A small image flow-matching model, trained from scratch.
Training: adamw at rate 0.0025, 11900 steps, batches of 256.
Data: trained on Sentinel-2 satellite tiles (TerraMesh), 145000 training examples.
Rows from block 2, named by matrix and row number. Rows with one number belong to one neuron. Each number is 128 + 24 x the weight over its row's rms, rounded and kept within 0 to 255. All counts start at 0. Numbers have three digits each.
# fc1: MLP up (model.blocks.2.mlp.fc1.weight, 768x128), inputs 0-127
# fc2: MLP down (model.blocks.2.mlp.fc2.weight, 128x768, transposed), outputs 0-127
fc1.386:131130133105093143132120141138168099146073154135132128153098129136126106118110146120174126118147109146149083126127131169131105129116129147164126122112133179171106108127132096156183120112132120129111139144144083124181122129089125109174098129138114128149166120145125094146131142163134134134144137132101144103138122122178088146149125141113102130135132147140130092121091111023091117151138
fc1.387:134154124116098108150119089173117109116114128160121121158145148148107132125136125104136136096095156165121078129143119128145140131133114093127123086130084143163077086117137114126132120159136085110115156156154119080155100164158152123103129173120129136155098164140137132101182111133134116143138136108106150106122132122147126145132126165107138157082076160143094112135105130174085114180111
fc1.388:110156143125103135133093158092118129124121130143118141146137167131127102138121148161119122111135107157101117126112164197154094116113133126181091139141163117135138076135108105156159153135143124099150133148119142129126073124104178097105109107125129143129142116115106144120150154166125138108148114153107141087168125107095101127208111150100147098104092154137130108138098096121077111116130
fc1.389:084161093124091109116102134098105125122114150122102141151084173130145087129128137140122157120073145190107157126138172125115129139135155149140114124110169123133114097106091110105132138112118128146172149159146141098144124137127152130161116129126135147123161136110129130131129134132117133141130135137108142116137071112082131157142078170120098122113099197131119135114094139123042142125128
fc1.390:117136083130093126101133158114133129160162124137091132155129154111137112135134119172096150106167138143109128110129179118151124171154118155100082146136156118151112120103150066124113153130112133112164126137139107121164138162108147102132098118103108143122123129138132144132128141111153096152142119115122168126150155141118136109153073168108125132084055138135135134146083127141072098103081
fc1.391:126129152112114122126137115125123108088107150115106116167166149105143147137132123136128138121140132148119103134141150167099118182136135173142095110175144117123091143115138095097115125149133142151143133146128085095151126121120148140174124116119110170149132105113164137122152108142138121177103127141122156122153132119119121094165095232126128108078082157158119156130108158130081103155125
fc1.392:129155155119114116134107127074149126124130131186138138165110175095136062118139138099113166083110160189090117135137159148079116121151114150114107130139126133121141113104102085107137145140133106116171135139115139116163133157138161125131122124138144153158097124133140118123114140140110126122126138122111173108188119107119099100148137143113146132096095122125066141120105143164081141151095
fc1.393:094143124150151157138095109128136122111145128097126136132099126132108147152120075120094103149166103172112163142126158153119135144177141154167105066111155139133089122111168129134124171113094144164141130099153144153100132144121148164133095150120138126131161093107143115122140127103134113112139100168157118118176134152142119174170126171151141162150134152119096120109138116147075165135108
fc1.394:138137118126095165110150152125091109123145129151086128164147138101126092116115124124119141055115135165084134139159197110124137134136130145151098110124174132121107110126130111149083107120099106114165116162135170119170116125145154136143135070128127143110132165140143118131112148129089139103123138115132170113131108150129120092160103181107139140101117113150105116152117100162072131086122
fc1.395:068087129094095144116169105171177133112146128143130139148086159130120086125117120173126103117102154160110163108135135138089126138149182120162110138143137113103103112146132107166134138173096120126118113131121107148164092123130129091113097148151111112122099125137117140123154136156110143107122143148142148115144086128133125091164094151148135139097062153084118148133120135163086118126139
fc1.396:093139169127080108143120164154098122075157140141082131146164170133159096150140115148092160126138130158109114131108138141143112140161148118144126126134171147114130098134109072119080143152156134128110115188142111104120087109137118115142110133136159177153111111143107125111151145146136145126120133130143149073127159135101085119167108152100168130108112152118131122144111144126071121149100
fc1.397:102112127128180105152135194148130145110193121147133122148093171142138115125145120129094103063100143142109100135128147110145186149116175122103102142103124144102117099122151120134126168126153112098154093144137097117147105129126131144158133114118132130153110161162149113132157151133117145134143165114103126139131100126131136120146082165132154139128107135134112173119048132150096124149127
fc1.398:108147153140078109146131146140166110098129140153102117170101160135135074117132131151092141099141132133085138099147146148141118124147148141133102117149172143152120104116157099118140140143135105117122133149131141100143105115109170123099127120114110160157132117112109137112119130123137085129105135162122140064140134132090127146195097166120151114125067162136087118137111123161053133163120
fc1.399:106134151103146118118114135122139136138139108140133117145094172108120103115155137130116091111167147189116086134167146140130137143104127137122100068152121157146112085129145092119162172159155133068137110157137107113151128128097121125140119123125093124164125138125140141115155149116142126137120126103098145099149112129161093152147099158106115099107102142122130144115090072103047119158160
fc1.400:108131114119126113118115122078151137132094129108092148180149155125145129150124133144115136138083119153087154148150148148136123115176107129136098122134156107133142115146123089127102172148117119146121123130144132124163103120145138129098130149117102151120120125130150172108124120126135129099125102141121169129143086127108113138175121166120128110150080159135125159151123129160003176120131
fc1.401:123107149121117143104131169125126133113161118075119126138146177117127127126089136124106096131122159115085150115143130120136133151144166153101111096074132132120093104151132094137124162175124111149122091129135101128174117153147148100062108104107093123135146159122141124120177154150143147139132113102117124120175163138136148160171101153122147101108074120136127143108084110142072127148132
fc1.402:097090137100108112104127134104160117108139133155139131174132175087134095112128121113101126105142153129106153148118157099104150151178140145149121091135112125111090099094133038135145109140120120093141106128163119137117099165155139107161114132105113120132140145141144109119155132139133126107132108099110162108172132112152135101146107181112161124098121143115116189124120100159082142130102
fc1.403:120174142126149129118153138177113137125134139060121163114135105123110118152136126067141121144143128089149129114176119122128092135151130136123153174115049130136135134133144141073119118106139128122109147123059120086137152138108147128135146119124112120122144119194108123156122136124127112122126129144087151142073122127098126133143140128076133139149182119134124090102106139107136081132138
fc1.404:129145152133124100175126120145150138109151167117105102155131158137122114124134138146134136108112156141115103119110146146163115120178132125150089125141147118142088132093147106113173162139148098047134092190161132108119105133133155079140125126113138154144130132143109137124143110126164110100130129110134157107126126119110135117195116171097152117099089130135083109153075108154086122132128
fc1.405:102128140144091133124101127135088108125112148140121116160147138092123114130118131109120150087149157174135110148158166141112111121141146142181107074136148113089130085130103100128082144147105156132129122154148096155142095140137141107116133156107136173109126131172151137138150156134153102121141095136130195108120140139119137139135078167147189104093108163112127134131109104135064133141133
fc1.406:103127138105134098105123099104115139106167158132096138132093186120144105149130151157104117088132144142112119141152123146117120184152199149102129098133162096120127109133146078141107125124136137149130127124132098135147090157127113111128106142122123185128091121126189134124144140134118144132099149142133163095138133117143105145137063158103112174138088132139131167154101120142074125146147
fc1.407:110149141111093115116122162119117109133162131131129106164136127098135122141152139124095131108130107126133090145130128160133147152152114122146081102126146142138126112110118096080139138119169122112172100164130115079130108146123132105132126124153141190171164092142120157119158136166134142114136164107146166082131116119119079119121096177097150140106103166099104140165091158123066140156151
fc1.409:136130125136149091124116180127133143116124144139091130141154156148129126105131131145110176131124110114099103081105158139163142106152096110133102139153141170083136078107109113123122138136148071064157073148139135102120107141152128100071098133145134167140137132125138145112131143140127124105125136114137152095159137100131086117142107163132122070120095144184107132143102136128086123118154
fc1.410:135165119112118125136106146124150110124113136140124130168081171120135098121132108146116112068104137162112126140137161148163119120150133146138072119110153139107131100141118127126120156154134116079138141142103131109126108201144144178155119136108141136130117125124129140120140141123128105133091141138099133101143045117100117161158093176124131117128118130179102163116128116151050136149126
fc1.411:091132105142111147127130119145155131095114178127123127178068163141138110131114094120114161109094130164069152130130133131133148148154121151149110085116144113157131112102165092113128159140154097104126144144120131121163120137122172127119151130147116112136128120134097117131133140124139104123140137141133145095168142144072120157165119174120155080117074153112099143126102133177069147159120
fc1.412:154119122123125143141100107129130117138131134138110145177147124137119110124136131108101173106143130178078158161147182098058170092180153099143080108150163119104111129133126112102143080119099122119164142136153123097128141160146112140111153135099135133128123102094174147140114141131143118091102101107154118112112168144109141086146082170154134115122120120131108108115126140127093158110142
fc1.413:110141120147131115129122164175102123102149118146101125156131166133130079136127120132079164108153145149104132106129148166120143128162141142140114114129138114139131087129139094141142117143153124114170143150130127080128123126130172105128100139138136159135147129124093119115143149154122115110115142144143127076165157136105104156187108183110150109119077153153094101153104127141033116146115
fc1.415:141119128098108117117098131129126104126112153174112133155161148100124141137120150136136139111124142188083085137149197170141119128133151127170109126140161157114118089128111081134117141132133132092151098140135129125153107128091154105125137143137143147118106146133164130151126146150142146113124121126122141080136127131170114127136114159127172123124125173135119080124159087093026138129126
fc1.416:092128115154090099139119155165140111119097154147111155143116172141167099144127114146094162086129127127092144129158173143133112133155142138132090145158159111088106129100103114158133159172146123105174103167121129156133111124136178138137138127133094165146097117110115161131128132109147108114135104156178123098151122127109139140161095156129150129121087148109123193108121148143082108112143
fc1.417:102114158121139135116126133103112118132176140139096127133131166102123097115099112155089156111128152125122066121137161165096130133147158149141114122129092122141111107128116103111115157122131127142153145153153101119142095158138169149129131129148070170135109128103121132107156147162132118144145159145109146145102119109107128073173089203147112112082088115129106167160113101125088100133125
fc1.418:100099116134098119131172161069141110099140122159107125142131149103084134105113135154119136067178152144085120138126149156114106148148120137100111025115165115141141116124104108132129176147121119134157081122169120155115136164116129110144119153116120155134162132118138122127146137138110121130149149135144106114157182135148135115145124154157165167124109128130110115140144134168097133141114
fc1.419:146127156136129108148148120111136140136121162111110109148159176162126126111098107181122148077106144164102097144124178134152121133110119131133078127126145144089133088108138079132100134118132136092151082134155104104117108151106145145152110122158128156128098103142111135135169151123137088109091143151131180120157127106113139141195094138106137131110107170132123129127097102154072131148139
fc1.420:139116172166088126122116146116158117137147143093106126153115143093124122122105095125111118079170160110111140107151137152145096092128145101145130121114129141158105125145152100124159112136085187147115090137101131097168148113216117089116086121125130138133127156119132114121120107128159112154131097169110155091131149144149117125154100179124159154124119132137104110135125118154079149132152
fc1.421:113115140116110133127103136148144144141123126181126130166142134157119130130115117127137149123156088169136112117132201144165071105130117116093120110130136165181120124128170098139117128121089104096122084141118134130108122158115110135144087120123157120091144125146119135132125163091138111144129120126093130110149172151178114151131105177100168115121084128095129082149127158151073149118101
fc1.422:079085121129172133144136126135136125131124138128108120119129119123087177125124119130131094131134121154141114138103103181110121132134102121172125089135221127134133124107126139151148100142143115150127117066140119164123108151185103134163159129114126146125143078061139127086126126119137144124127125127139158153164138136139130113165134127185139132178152137117124150089120116119114175128120
fc1.423:124155132133093106108123127120162132112146143107094118157132170112127129099137149110113131104101150142107103137131155144142126140133132152113087075139133157181143093115128093119128141114154123065152133154131132113167120121149152093136119133144122153137114137120169145129152116124117120155114117108122172091148125129154098139157102204145121094115080131167096127141096108128044126165136
fc1.424:160111150117154093092109107143119124117119130149120126174146178134117110122140139158107126097122130144136109125168152119128165130129167114102151100106160142150144089145133083155132137105137118063109090132145116118157092148131142103143100136152117163144107133144179128136135117154112158146135160140099132105147090119159116144172097171106138141115079127178129124119099141145053147141111
fc1.426:088089184094181130129127119119132148132109114090168123135115146134110131098114099127126125164130135127114134126140133197129156116160104128171137097137142174110149130127134110128109141096133138121111154093114119124141121146109117144146037124099128142120141155137139143099132140114135153145165119106107168129156125107122132136162096161139155135150105164146136124116131114097036145133121
fc1.427:132176151108097137158140136136131129146114115142187120146093195125133134131096141117137113126109128147118158084144160163142079138153124163137077122150170118128111135142162112145139103133121151125133104139152119102149121121158157131137102129109135172119144099128137137119128160132131079075104121130159153082136151096116113117166105166142146155099093115122116140112113124150058152096149
fc1.428:117128103116111134114151162097144092135137136139074125149087143122145124122125146131119136097139137153108087102127149128159143176128091137119099131133130142128141088129138101089144187143164119132146107131134103105142138129138135116164143101132133194142114138161111099124159153126134127124132155158144145112175146120091148113157103189111157103092101141157097078138085130118070125148094
fc1.429:117141151103114099133133097105105125132130140111109131159079156097138096095115117118123126081096168153088118162134175090119121156128116151130094097148160115149114130122148093126136129165143142116172149135153108132144116118127131112134099141152123159126074128142137125117123109113164121154129132123100125112162118142150130139145120154094138112116077158149113172114163147107028170120131
fc1.430:104119141081114115127103109123113156096101125139161132151097124121131123146113110138124121139143134162112130102140168155155112159138118172152091133198150115165146133087098100126137113168140116123121147125119125132184090131097122129126126152084104118121117099120165178109138128126151091181109146168147140087156147117149107147148116154132164087106122166163118125133096132106080118126158
fc1.431:112125130124068138148155110124110105137131128126093138195118166106139107108117115133141150104124122165127118107144185144105120137101156146109079144154133107148140098133124122133109143138127139125147115128137125124187092118161172113124139125124149172118058122129163125118169122127144134122111112136122139075158136146144135130176094194108125138114079115120087128125113122160089100156122
fc1.432:114124144124143104123107122103148113110129164146149124187155181146117111117110102158113151094130163179082155171135196132141142126133162125170101078145151128147108101149126097126102136131125131073156115135127134120097150148127107125150110110129118150128122133122136155129164136125147096140144125108083181111145113123104122149171087171130133144095107147154128132141123121144084100151096
fc1.433:129158137123144092127109169083116139122153162108125119178111178102135116122146137134116143098127138132077126113130182147153129147137098155114080103169147113112112122112126094130147141135160109087145116118173113127156109099146146132139127120126126146146116114107145146127131138108148107107135138130104144089166133115145117102158105187132146078116105171197117134119101090103069128143141
fc1.434:124158179141122139130142109191146156116119075052126132101133132129165095155117110071110127138151138121123105126185134158111114148113169144109128142117056151113140124124137123124105152089131121104135117113059102111119132148148147117132133130145129114129148127174094120145130143132129111140138132132102168110088145133088123134169121132102116122160178126121130092103144161123128133135142
fc1.435:092133138153108106120120136105128136121147143133124128158082143103119099111137123138108120092130122164099124097108139143109115135153136144137100064111163140138148092120099112133136098162106170105147107165134131126124102148124166144128126142135114172123093103105166144119145137132111101110131099118125169063139123141128120130174055159120136136132097134181104127138106082135053117145141
fc1.436:091125098118098090119119131130140114109100165126126109157113176124141106118131125147108127091078125142099108133147137154107140138136128128143091122136174143137136090137133086110141127148140106136173103114117108107103102144108160130152120134123129162129110116099200159115169127134125150148119139120112143114145113119112114133180075188099133117111130131144127153122101129159030139151117
fc1.437:136143148133131132142087146128189122090105132129140115148097187128124104110136132144118124123129139172108133153123147138152142143146131122135095060126151136170129110126141087115136126135149102050119129168145127123128124133165139126100130160149111133139127123154137135119148135127114113144135143145102152078146121119144105127189088167147139094114087151165131150118118078127062103159109
fc1.438:110162146110130119111076106124141128106069141131106112178132164131140107117124139116145131094119125162117102163142155127150121152113121151136087053095137145155128079143118073142135121127120120105135108149154136141147105133119103112159148153119118134152122139090127170115150144127129138149143132134133127093156128127138108126167125185099124178115107182120112114140099109121062141169107
fc1.439:133093126105105134120175131115092134125088140150072125121132143137136112120136109164127144116095112152103096141139196126164156122146115108121096121132138178110164102121151115109119122120116094074148126150140154095139172161110143133107146114162140151128123099150122189106137125100110103110135132116094152107171110144136139165143092194132131129124102137157121113146163151138083154129142
fc1.441:105152154106117137128145114153133143127161144134133153129106170118152087140123133148139121097114136161105105121106167164136114139124139135117081093135157099160104112127146088150150106157148147118135141149152104126141088121122163112129114113117096151133090127129098115127145124145142113145100148147119144056140136102168093127190112176117154162111064151121124104147107088152078118163112
fc2.386:136144111116162189154103152103112136155057117152113100131105127119109101113120138115111114106138125096146111117137104148104134164132171134099111122105139149099099125139115120140122100122133122139104084116062126119128084124111112097078121138130120130106202148160142149118107122112121133114137150107120107117112140120110158118140137137169091097109133118074090127101104133060105139112105
fc2.387:139109172138144108116127141152111111125120106083087133102110126145140134133149116115136133089153083108128166092137123159153129142138112121143164120164131133128152090117174124141165137054125091080145136120096158095121100088112117166168130154140173121136111118162133106081126175106133147105111141139123090137114101164177128132093096103118117162140153112155101129125147125136137112144129
fc2.388:145089113132132170108119135143095155087127140135124160144168134114154130133129087154138169121116148139156145150129129056122102176111169093131107109114116083124121110131141123120117141177122123145136154167133130132138147105108126145101076126122108099121091174148123135143118162122120132206115106117190120148169126116121125143110144149122148136138101107145106155154128106139106177118154
fc2.389:138116106097111098124116167093120108145091127123129123133176122109138122114119095121130127119164128094133064159141129120133103111134084120106129113172140157136105122096128110117162167128139133111133137149116047135157079166104154119150129095134146121145100132092105115104163150109134097094145134138109135093096096135089141118146140136120106113165117111139150167111075129141141098073121
fc2.390:132104178158145094131136122109137110128158120121144133116116125144154141122132132115107138160175132096132094166122128136104132128140114160162111145141100103137131114109165118147113139133139129101119115189124117125131141131115047124134165144148167135124135185188162119131125163126136127115142138155127179147103141115133153130161132150173173108167175115117105130095073145130081116108136
fc2.391:109161074146113135161137123071128147122086164160083147108147116138133130095129151160134111138120116094139120116104162146167140124139163091093152144143126164138131119136132125139116110197131135127124167077105139151116107161113133153141144138131095144136154107111128088119112161098100158119107118120113128153157131121090161128099144118174151119134141137121122110190155129075129171134141
fc2.392:124120124154106144101111097113127158118132159137123140097101110098135155142107105144104140145077126138151180178144149118124129169117128144162117152146132112121112123119103150157154123114130144149128111091128151116132129150134062099086121146148101140137128112096095078130148101089123150147153162136137107110104105091202109113127139153156106091108163126161117142095134085160118171123113
fc2.393:100131129120126141121122116106145123107117105100120107130144155134120094111096139159133112168193152147100129137130121097117108099132135138138130122149130122169125143139116122145127075094110117129141126133170119124174152150110100113109237114137094099131129193137082107144116137155165117119133133123141107111146113124154128118134104144121140150166135107094120124155112053141096141124094
fc2.394:119121147118147118129134141082107114110120126132161119118172135142106082087145133110116098138127138144081087066155137107150118101175127090099100147124120157105119111112134133143112126103110112119131127127133108122129135122125072162111093132139115164122155125150100138128128159144101116135162129130159152104081134127116128130165155118187167090166124080155143164168173160143104100130096
fc2.395:112134166121127101114127179077116141125087146134134132147109122125139118142142113078145130158159117136135158163148133092125110115159091122132110120210136144177152125123131129140156102179133126097075123148137141127148176127152126102131161114143132111119145132110112155145129166116115126186101131112146119123100169112140106128140147136164140147162169127135140169087098090137090150128128
fc2.396:136151144158129144123126084095131136131124133158099160073155109126095112199128135141143129150087121106097125117158093150088157108135147128126130154146146117139131137156137116124119090074168136089148131133131138140104164122153121135150130130108131137144138171148171139147138163130142121108140121100135131138136110118161114163107112114165176101136100157116106134115128029135158108115146
fc2.397:137109061145162098127121127148103138120113164141134141101133141122148126138137137053114108110206151109124122154101121168094141134149116124112104149113145113149116143159139130122145087135143145094129170128101095128138170115135115126095104138141091124107089059168075100134129166127111130128122136141144134149162167112141126119120150108132132173122164119142138154105141167131132149110120
fc2.398:104134145087132144094129115107125127143117134162099101087139109121108057172141141171138137135122113128148137123182141105144139134122120118115134161164123116132143158121139132115105105194125136139099138094103136120127147133103116128152140140149119132119173043102151153121134167149144108156109141108181133121120133142156126128107125111180084138178101143123102159128143111138148083154133
fc2.399:119138156115121170126124168142112136125095137109081152156115142128166090167156145120119104136156134151146079105123109117140128150181116144098115120094098123114105142123109118125135148141114137151117117083093143164106105131123108088129119139150123135142145111125091190119116127105171116150126134185113142127098125117147158156132152125162075130122110132055095133137099084088107137105124
fc2.400:128128109142118104113106149150125134103124106153135145135140124130142128125134139083138141103168123084128077182102133143084139125127150160120137086134121128159085140134139107134167156170120140075095176125170129144108159164129137129150114142117120107123071152118131191162148133126136127144121140115126101126112118124042112097131138160146164166117137115131150146132087116135084137136128
fc2.401:110082139116125060102113096133123136125169122136152105100153136110131095105122151116090132129122096104089131105149117105079070172127154114141143139145156151108139103102125138119140142116137120163111111177139136116123151132149133085112167127119097119104177150181123129108111133125101113140130122153155126130078106102115137127119091171129186116134155122102161144145117091147133158163127
fc2.402:124121099099123137109122130110098118118084153148098111176109132131139170096111116128135150143134123133069131156117116114156127129165131095133122121151145105106166106137155120217140117127122127128108114095091160148115112156164062100153149144118136105141138147116153097126107188144136103143144128096115074131118121127136128128121132130138131103101129121146120138135156046149128163128140
fc2.403:120125183120121120134126118115116128119132134128122118095141131119139143130126130145137121131144133125129133122121125113112124130170138127122127154125127132132134131130137126129139186125124122143132128050147135208137121119126127135122150127130125124120119127142144112096134129133130129124123131124004196136128113124110136149088127122212138130171065130128129122133132040118103120133131
fc2.404:121127151124114122109135159119091116108109107144133150119134134161173140141157144085114153123132144155083114065089110130123151107129133173126135098104140133101122152112151112116095133102122122129161142126108129099121045110110117140117091131107212156114123092138147133083119121130131120105119145089118141135118158117181130112161171115132132141134135116107127110158132104128120199135110
fc2.405:106133155143136116119126087133161103153130149120115134113151150120116135134121152146153120115140115126168168133166105129117151114137137124166143143140146137138166190113082129120153154085156161145129140081148097160065115143135058164102119120124118142117142172125111101133160106131131129158103118195148094103105123138124157157153094163149147118098113113125138120092164119122140137116166
fc2.406:101108101097143097138110176167098127110093106161136124128114141142136117088115151132135095168180142142135063089108098122146149121108137138168156119141118131172128131148072109175110097118132152138138123122142133092139149109138084073162069150113134133099121146167126125107138147142130161144133132148116134137145187157123146092139118135136134105111118124109096103115097153154134148129138
fc2.407:173145113118124120119100108099102146119149122142130121163167133106137114149128104128137126150113134085131156107142110079134148162173146123141117193098149118117124122148149145111180104135116109102146160134081110154143139161127157138085109149102086134133132129140157082180129128133157127089126121153191099119113116113108117115133113131150125136120161125128109128148176138138143199101095
fc2.409:150154133120141129175134140082095147125130109113126120150123121165163126126126088149114109149131118169116125103133138106164119138154151127132146153131175144148117124121072096152111117077121105157115148135125155144150175122135107104137135142130183119148100178122129094146131139133144116159133108109159178122114182116119148136170125121171090143154141118152121126112100087105149174110190
fc2.410:147095088139144123095140138133138109137100123143129153122193136113122117124152104057130102133113124121109101138114124172075158107116113111136095149119140137142119134136121140159113143109129124106130154158117123144119091126133089129118157110163111120111104126183126141152122097146172139122153132167128150149160139163074172123128144156197151108141113145137179131146140075133088142122114
fc2.411:160088130118156103113147144076092117128091143161106103147106132168119178130137124113148082141147151115129096164135103138143110137108084116161123135152150162149119169123102124129096140181126114130123129080081082081145073113127125150176167145140148118113147094136117111136138142121107124121128134118135134140125115133125126159122129122182158149163109150103169135124124101139132086119162
fc2.412:098127084106121151160119118155141125090125131130136101140111113133100094124132143160148138139085157136120128136182119113149184117168126142113090134109171099149136104117136131143122097101129142121108060133133140118104189128146155126092078123145150119160157145110121144129147124124138099130127143086125125112107187124108129095203127154120109123084161108105095112144114132145117110106117
fc2.413:105107135129152109158119129101099120151131124136086114090167133111100148164133106101143144126117118155119127090156124097128150117134102142163122157116117138131140150127116142146110095188195129116127119095079120142097158130109135092134111143139167122131105110154146093098109152145154144144114140121187148130158118130144125109135120114143120133195088144135102112138121090111156042131115
fc2.415:099147121097148151145095119142176115136094109139161140153132097161116111123114107167094122135183103098142157108127122100099138135138139107145134136113139128140136137087087136148115153113138127132118102130140127126135086143201103142118146116141106166140127170122110142134107114135127147123128105166191087128114161165135099099178121146079103112136129157108149130149111123191113135127172
fc2.416:123111159140116105146128106085164136130099131129082101127093123141149135147132098144117128138143104161174129173156138185153117114099143096121136088179151111199123126117154163129108090162132121104138151127115135127134121095129139097144156119122127173092106106104146122163160146093134137152124146091147116146152140107122137142113135150099163125152128118116132121117096040138113139125123
fc2.417:097131136160147125117116128077088141159099123118114138106106150143112102085141140127132139157127121091120162110142146106168112156129151105148113143150110145127136142114146102144116167161136129117115101120079151177169123077137021088148148127149133130138109091122137086099087161158103160118096129115114140142100135132120144120088141125165120114125132101144140149112117152130113130142115
fc2.418:138137154139098101133133135112114121135138122163117124123143124117085120133148131109093114112104137087173133126150116128143157102058099133130139176135121172162099126101133131139127234160160099123137126175120129142092091120122076129135161139127092133145116076142111107132116136134127117126138131117176154129109099128080142133132138102124119150181085138134142133130127136096107108125122
fc2.419:131131145151106131149158128114151111114155116091134145119124123093118144181125120134112119095149128152140173158143157146156099149081174117118104115142106123153112146110122098120174124193111142157136097136127110141141110044146151133147147148129128119124100157070110146131143131112177153174168124128135085130170123106147112142153155105141164124149120117142113106152104093141119142114148
fc2.420:125101160129125129125136099157151149096143138132130164150132161096136126136121135133119105123073114099124134106138138126139136095112129125128130164121171124116098163134103105132106122075134140183138086107110150120151119146138178116151178087107099142134181121130083158130124142126088107155105143116043128148131082132141127127079143108157128111127127127161114146088159114143093124145144
fc2.421:155101129136104115130133117109168125128129130116128150103148129106134099136137139117108139085125105138111132118154139130156153153153144108154152126110149126141135137098122129129139138070122096123109091137167143125088171133150067153119142109117147147087186160173133136118121103147142122163121130108162116107139156118112132122183174138129090093145075116145176186175139125127126177115155
fc2.422:133133164121128120123129147132107135129130125135125232140129134135117147105119129120126138130122122125137117119190123113134129106170111144118127066117134134129129124140118119127125122152132131141139118154155131115115142155120123123130111132134132131135138090117149128177126131129120130116133125135255078133136120131126137129150133137131137130135083122131129128148122198127099168128119
fc2.423:145133143120155108128128191124134127128147120114137142125112129122112128143145113114114107127124134124142110111155126161194145141213095122127138167114124116131106115143141120129110108165157168160148131029143150121124134105157120141124174138130115152157135131135136147119114131139130149158145086161108139123148130132099109116132113131164134137131144149108125150145134106118123030155088
fc2.424:116134172133135127148138147158124114150135134112114079124134131137078095123112109102139128127106129098107141124125122122132155110178096109139122156125113109161172165134175116107100108097158108131119117117105117166096101173111109164137137133120112140152145141158110099125135139137122142116121117129123123132102116104110132128182117156166086139207077154135112144119129172144075068111102
fc2.426:185118159129120122056123104100116133107142144135123158109116140121150141117136131103132104125188133140114116109097134138163056094149138134138134123117165119151118110119136122079124107110122140149115097152122120105134134124109200131138151129127229109157138114123121139113130143135145116122119162193137107108128138140125148123117137141108138118102173151120109118096122138122079150123109
fc2.427:128135146156158140130124129089171112169092109116121147122107138158129125142095117167103144177094167118127171159114137098115074112103158102111091134174156123132123120120142117162140110142163128132104108127097141077156156110090104085150146116139164111100144123146117146129105128117099134135158137105085132119108115110100091125140158124159170100135145083098152154139124121125092171108129
fc2.428:144125153133144093128124106102095136142146106130052148117120127068121155129136132136127135160151142133106151166136114145129157143132130093093142087122163133121136127134111119082079153149109107135139114112100163149110114176110113102147135149135174107118130084122163128103141139161119106108085121138144103153082130167120095120123140144119150117190077113122121083126115096123090109148116
fc2.429:159142168100157151142119149088100125107083127123138120103120122065136097099137161146138101155159155090138111145102108166157100126171127123150112116098103119134122108143132140131092116094129151112130145096125137095169143106113144164132138106152150133093069096154148146098138132121109138134080126148121118118070154132151157109083126099098154161113150130105146149101113119115113122100162
fc2.430:145132114142095162127079171122154140114103107130163127047132141108129108160142088112121152137121169108111162130118149099115184157171155127101157141162155174107134115128112128126134140168126123099147108115134109129113161156112179118095181109115102148115149091104135121124146133126105155131095155096138128119152081123110141098112135151113137136113122142155154094100137127140092123112157
fc2.431:110126155123122148127114141128124106125114131131122120134113101124123113169139151132123139128124142077110137123122129129131105128070117100150134131151099134137132111095126094131084123196092144150135191127100098157174148119119172082144138123097119099088122113096110106121138122129124138160094128117105193118106110173116145106141117127115131140155120121154128116205060109102133103098113
fc2.432:106148168135145137113131114133138144112080100106158156119115127129126075100125133090150137123184166104144152145135112119166146107107121105152147116138112142152141132102113129131162075181155119183077122106100157167127129107153068113142117150117129155119161121072126134159094141119131122168123128164149092119145130115156138129129139138159111159093135151119136163130149093141131090113115
fc2.433:108127146157102119071139151084127144111127095138122144140129111144123130125116136087116104133081136114157070140140131148102090133124131127153120135167152117131126131127145102175105116097134106155144125148083108082145101094115154106150149095095136131120111071130151145148107143150136109131136139087166155161149137127050173116114135120155126156109105155185136138124145100132093118116137
fc2.434:115135221130122115134126141141148124138127096124131177121130106121126148137119128170124143125147124144149131121124135125138114129162107138115136118143118130126127131113114124142133117124130145131131119160154125179123123092126147136119159123122137138138136105123168129210127127122137141126135124127015158123125121119141126127123131147175128122193071125141135141143139030124115154131132
fc2.435:131132122138139088104111124120146110126140122084137141100114129135108132135115113130120128167114158116129138131135137111147145127075141161121109159126133118104108120106127153116145122108127129148130109129141135119153146146153162056138174132139132123121116132101138179135101138153144128142176140123161065105147156166106110136213150180151165116146093147123066146105102133160128182123098
fc2.436:138132135158116121161119099111116110126124127141125082139123137143105102089149135127102078119181145087167097137142150159150127140150147147123111169144143143195158146128139144129132086094193123134145136125148145103162073161129150158107111136156187149119118118151107089123118117151130122119087111123148131149113153124100127080100118114129129158171157117132147097155120104091121143130133
fc2.437:152124129136160142116144140113128133137137098113131153127147141129112115118136126097153071136140166137160125105155095120137057147102109152136110139105164131127132156109149117113137148081101117160122146053094169103148112116133076154167148135152172105120121096139123158105130099121103148132130112094118131153128133119161118105131100127181135170154117132133120167164139074172124130154139
fc2.438:118129126104154095140139158164115128143096158113170172121160156146134101115132119077125106152160099117128093130097093078085136140156106110128126192091133121156142141139160106159122089118188123121126182119111125081112141145107100133143162131109140138120113094150088129112088131131124155139113120122129130135103159106131118126157096086145148126170138123125149155107149078125114112129125
fc2.439:131114122123097146176146193157162138142160140097119121098105103117112121095127116061134137095177126157159113097125160107085135121109138119127144089131093089150116133098109138110152110115173161134118124128144156142115152089115145139165090137123126141098112142155139150126120134119151134130150101162155134148097120119077150125120130132130062131124153151153119188132138127099102107132147
fc2.441:139101116103160089099112151140103130164089123139149139092076127147103135107152104098134148161157111128148170109136129111138093133117165109127129121127136122174122120128152140137104110078102119116143126064086134170155162112129060097133125135091119122136129114179112122155108129121137116142139125082119181137135195109168128133135135131151103162132145125134121149143145115145121129146167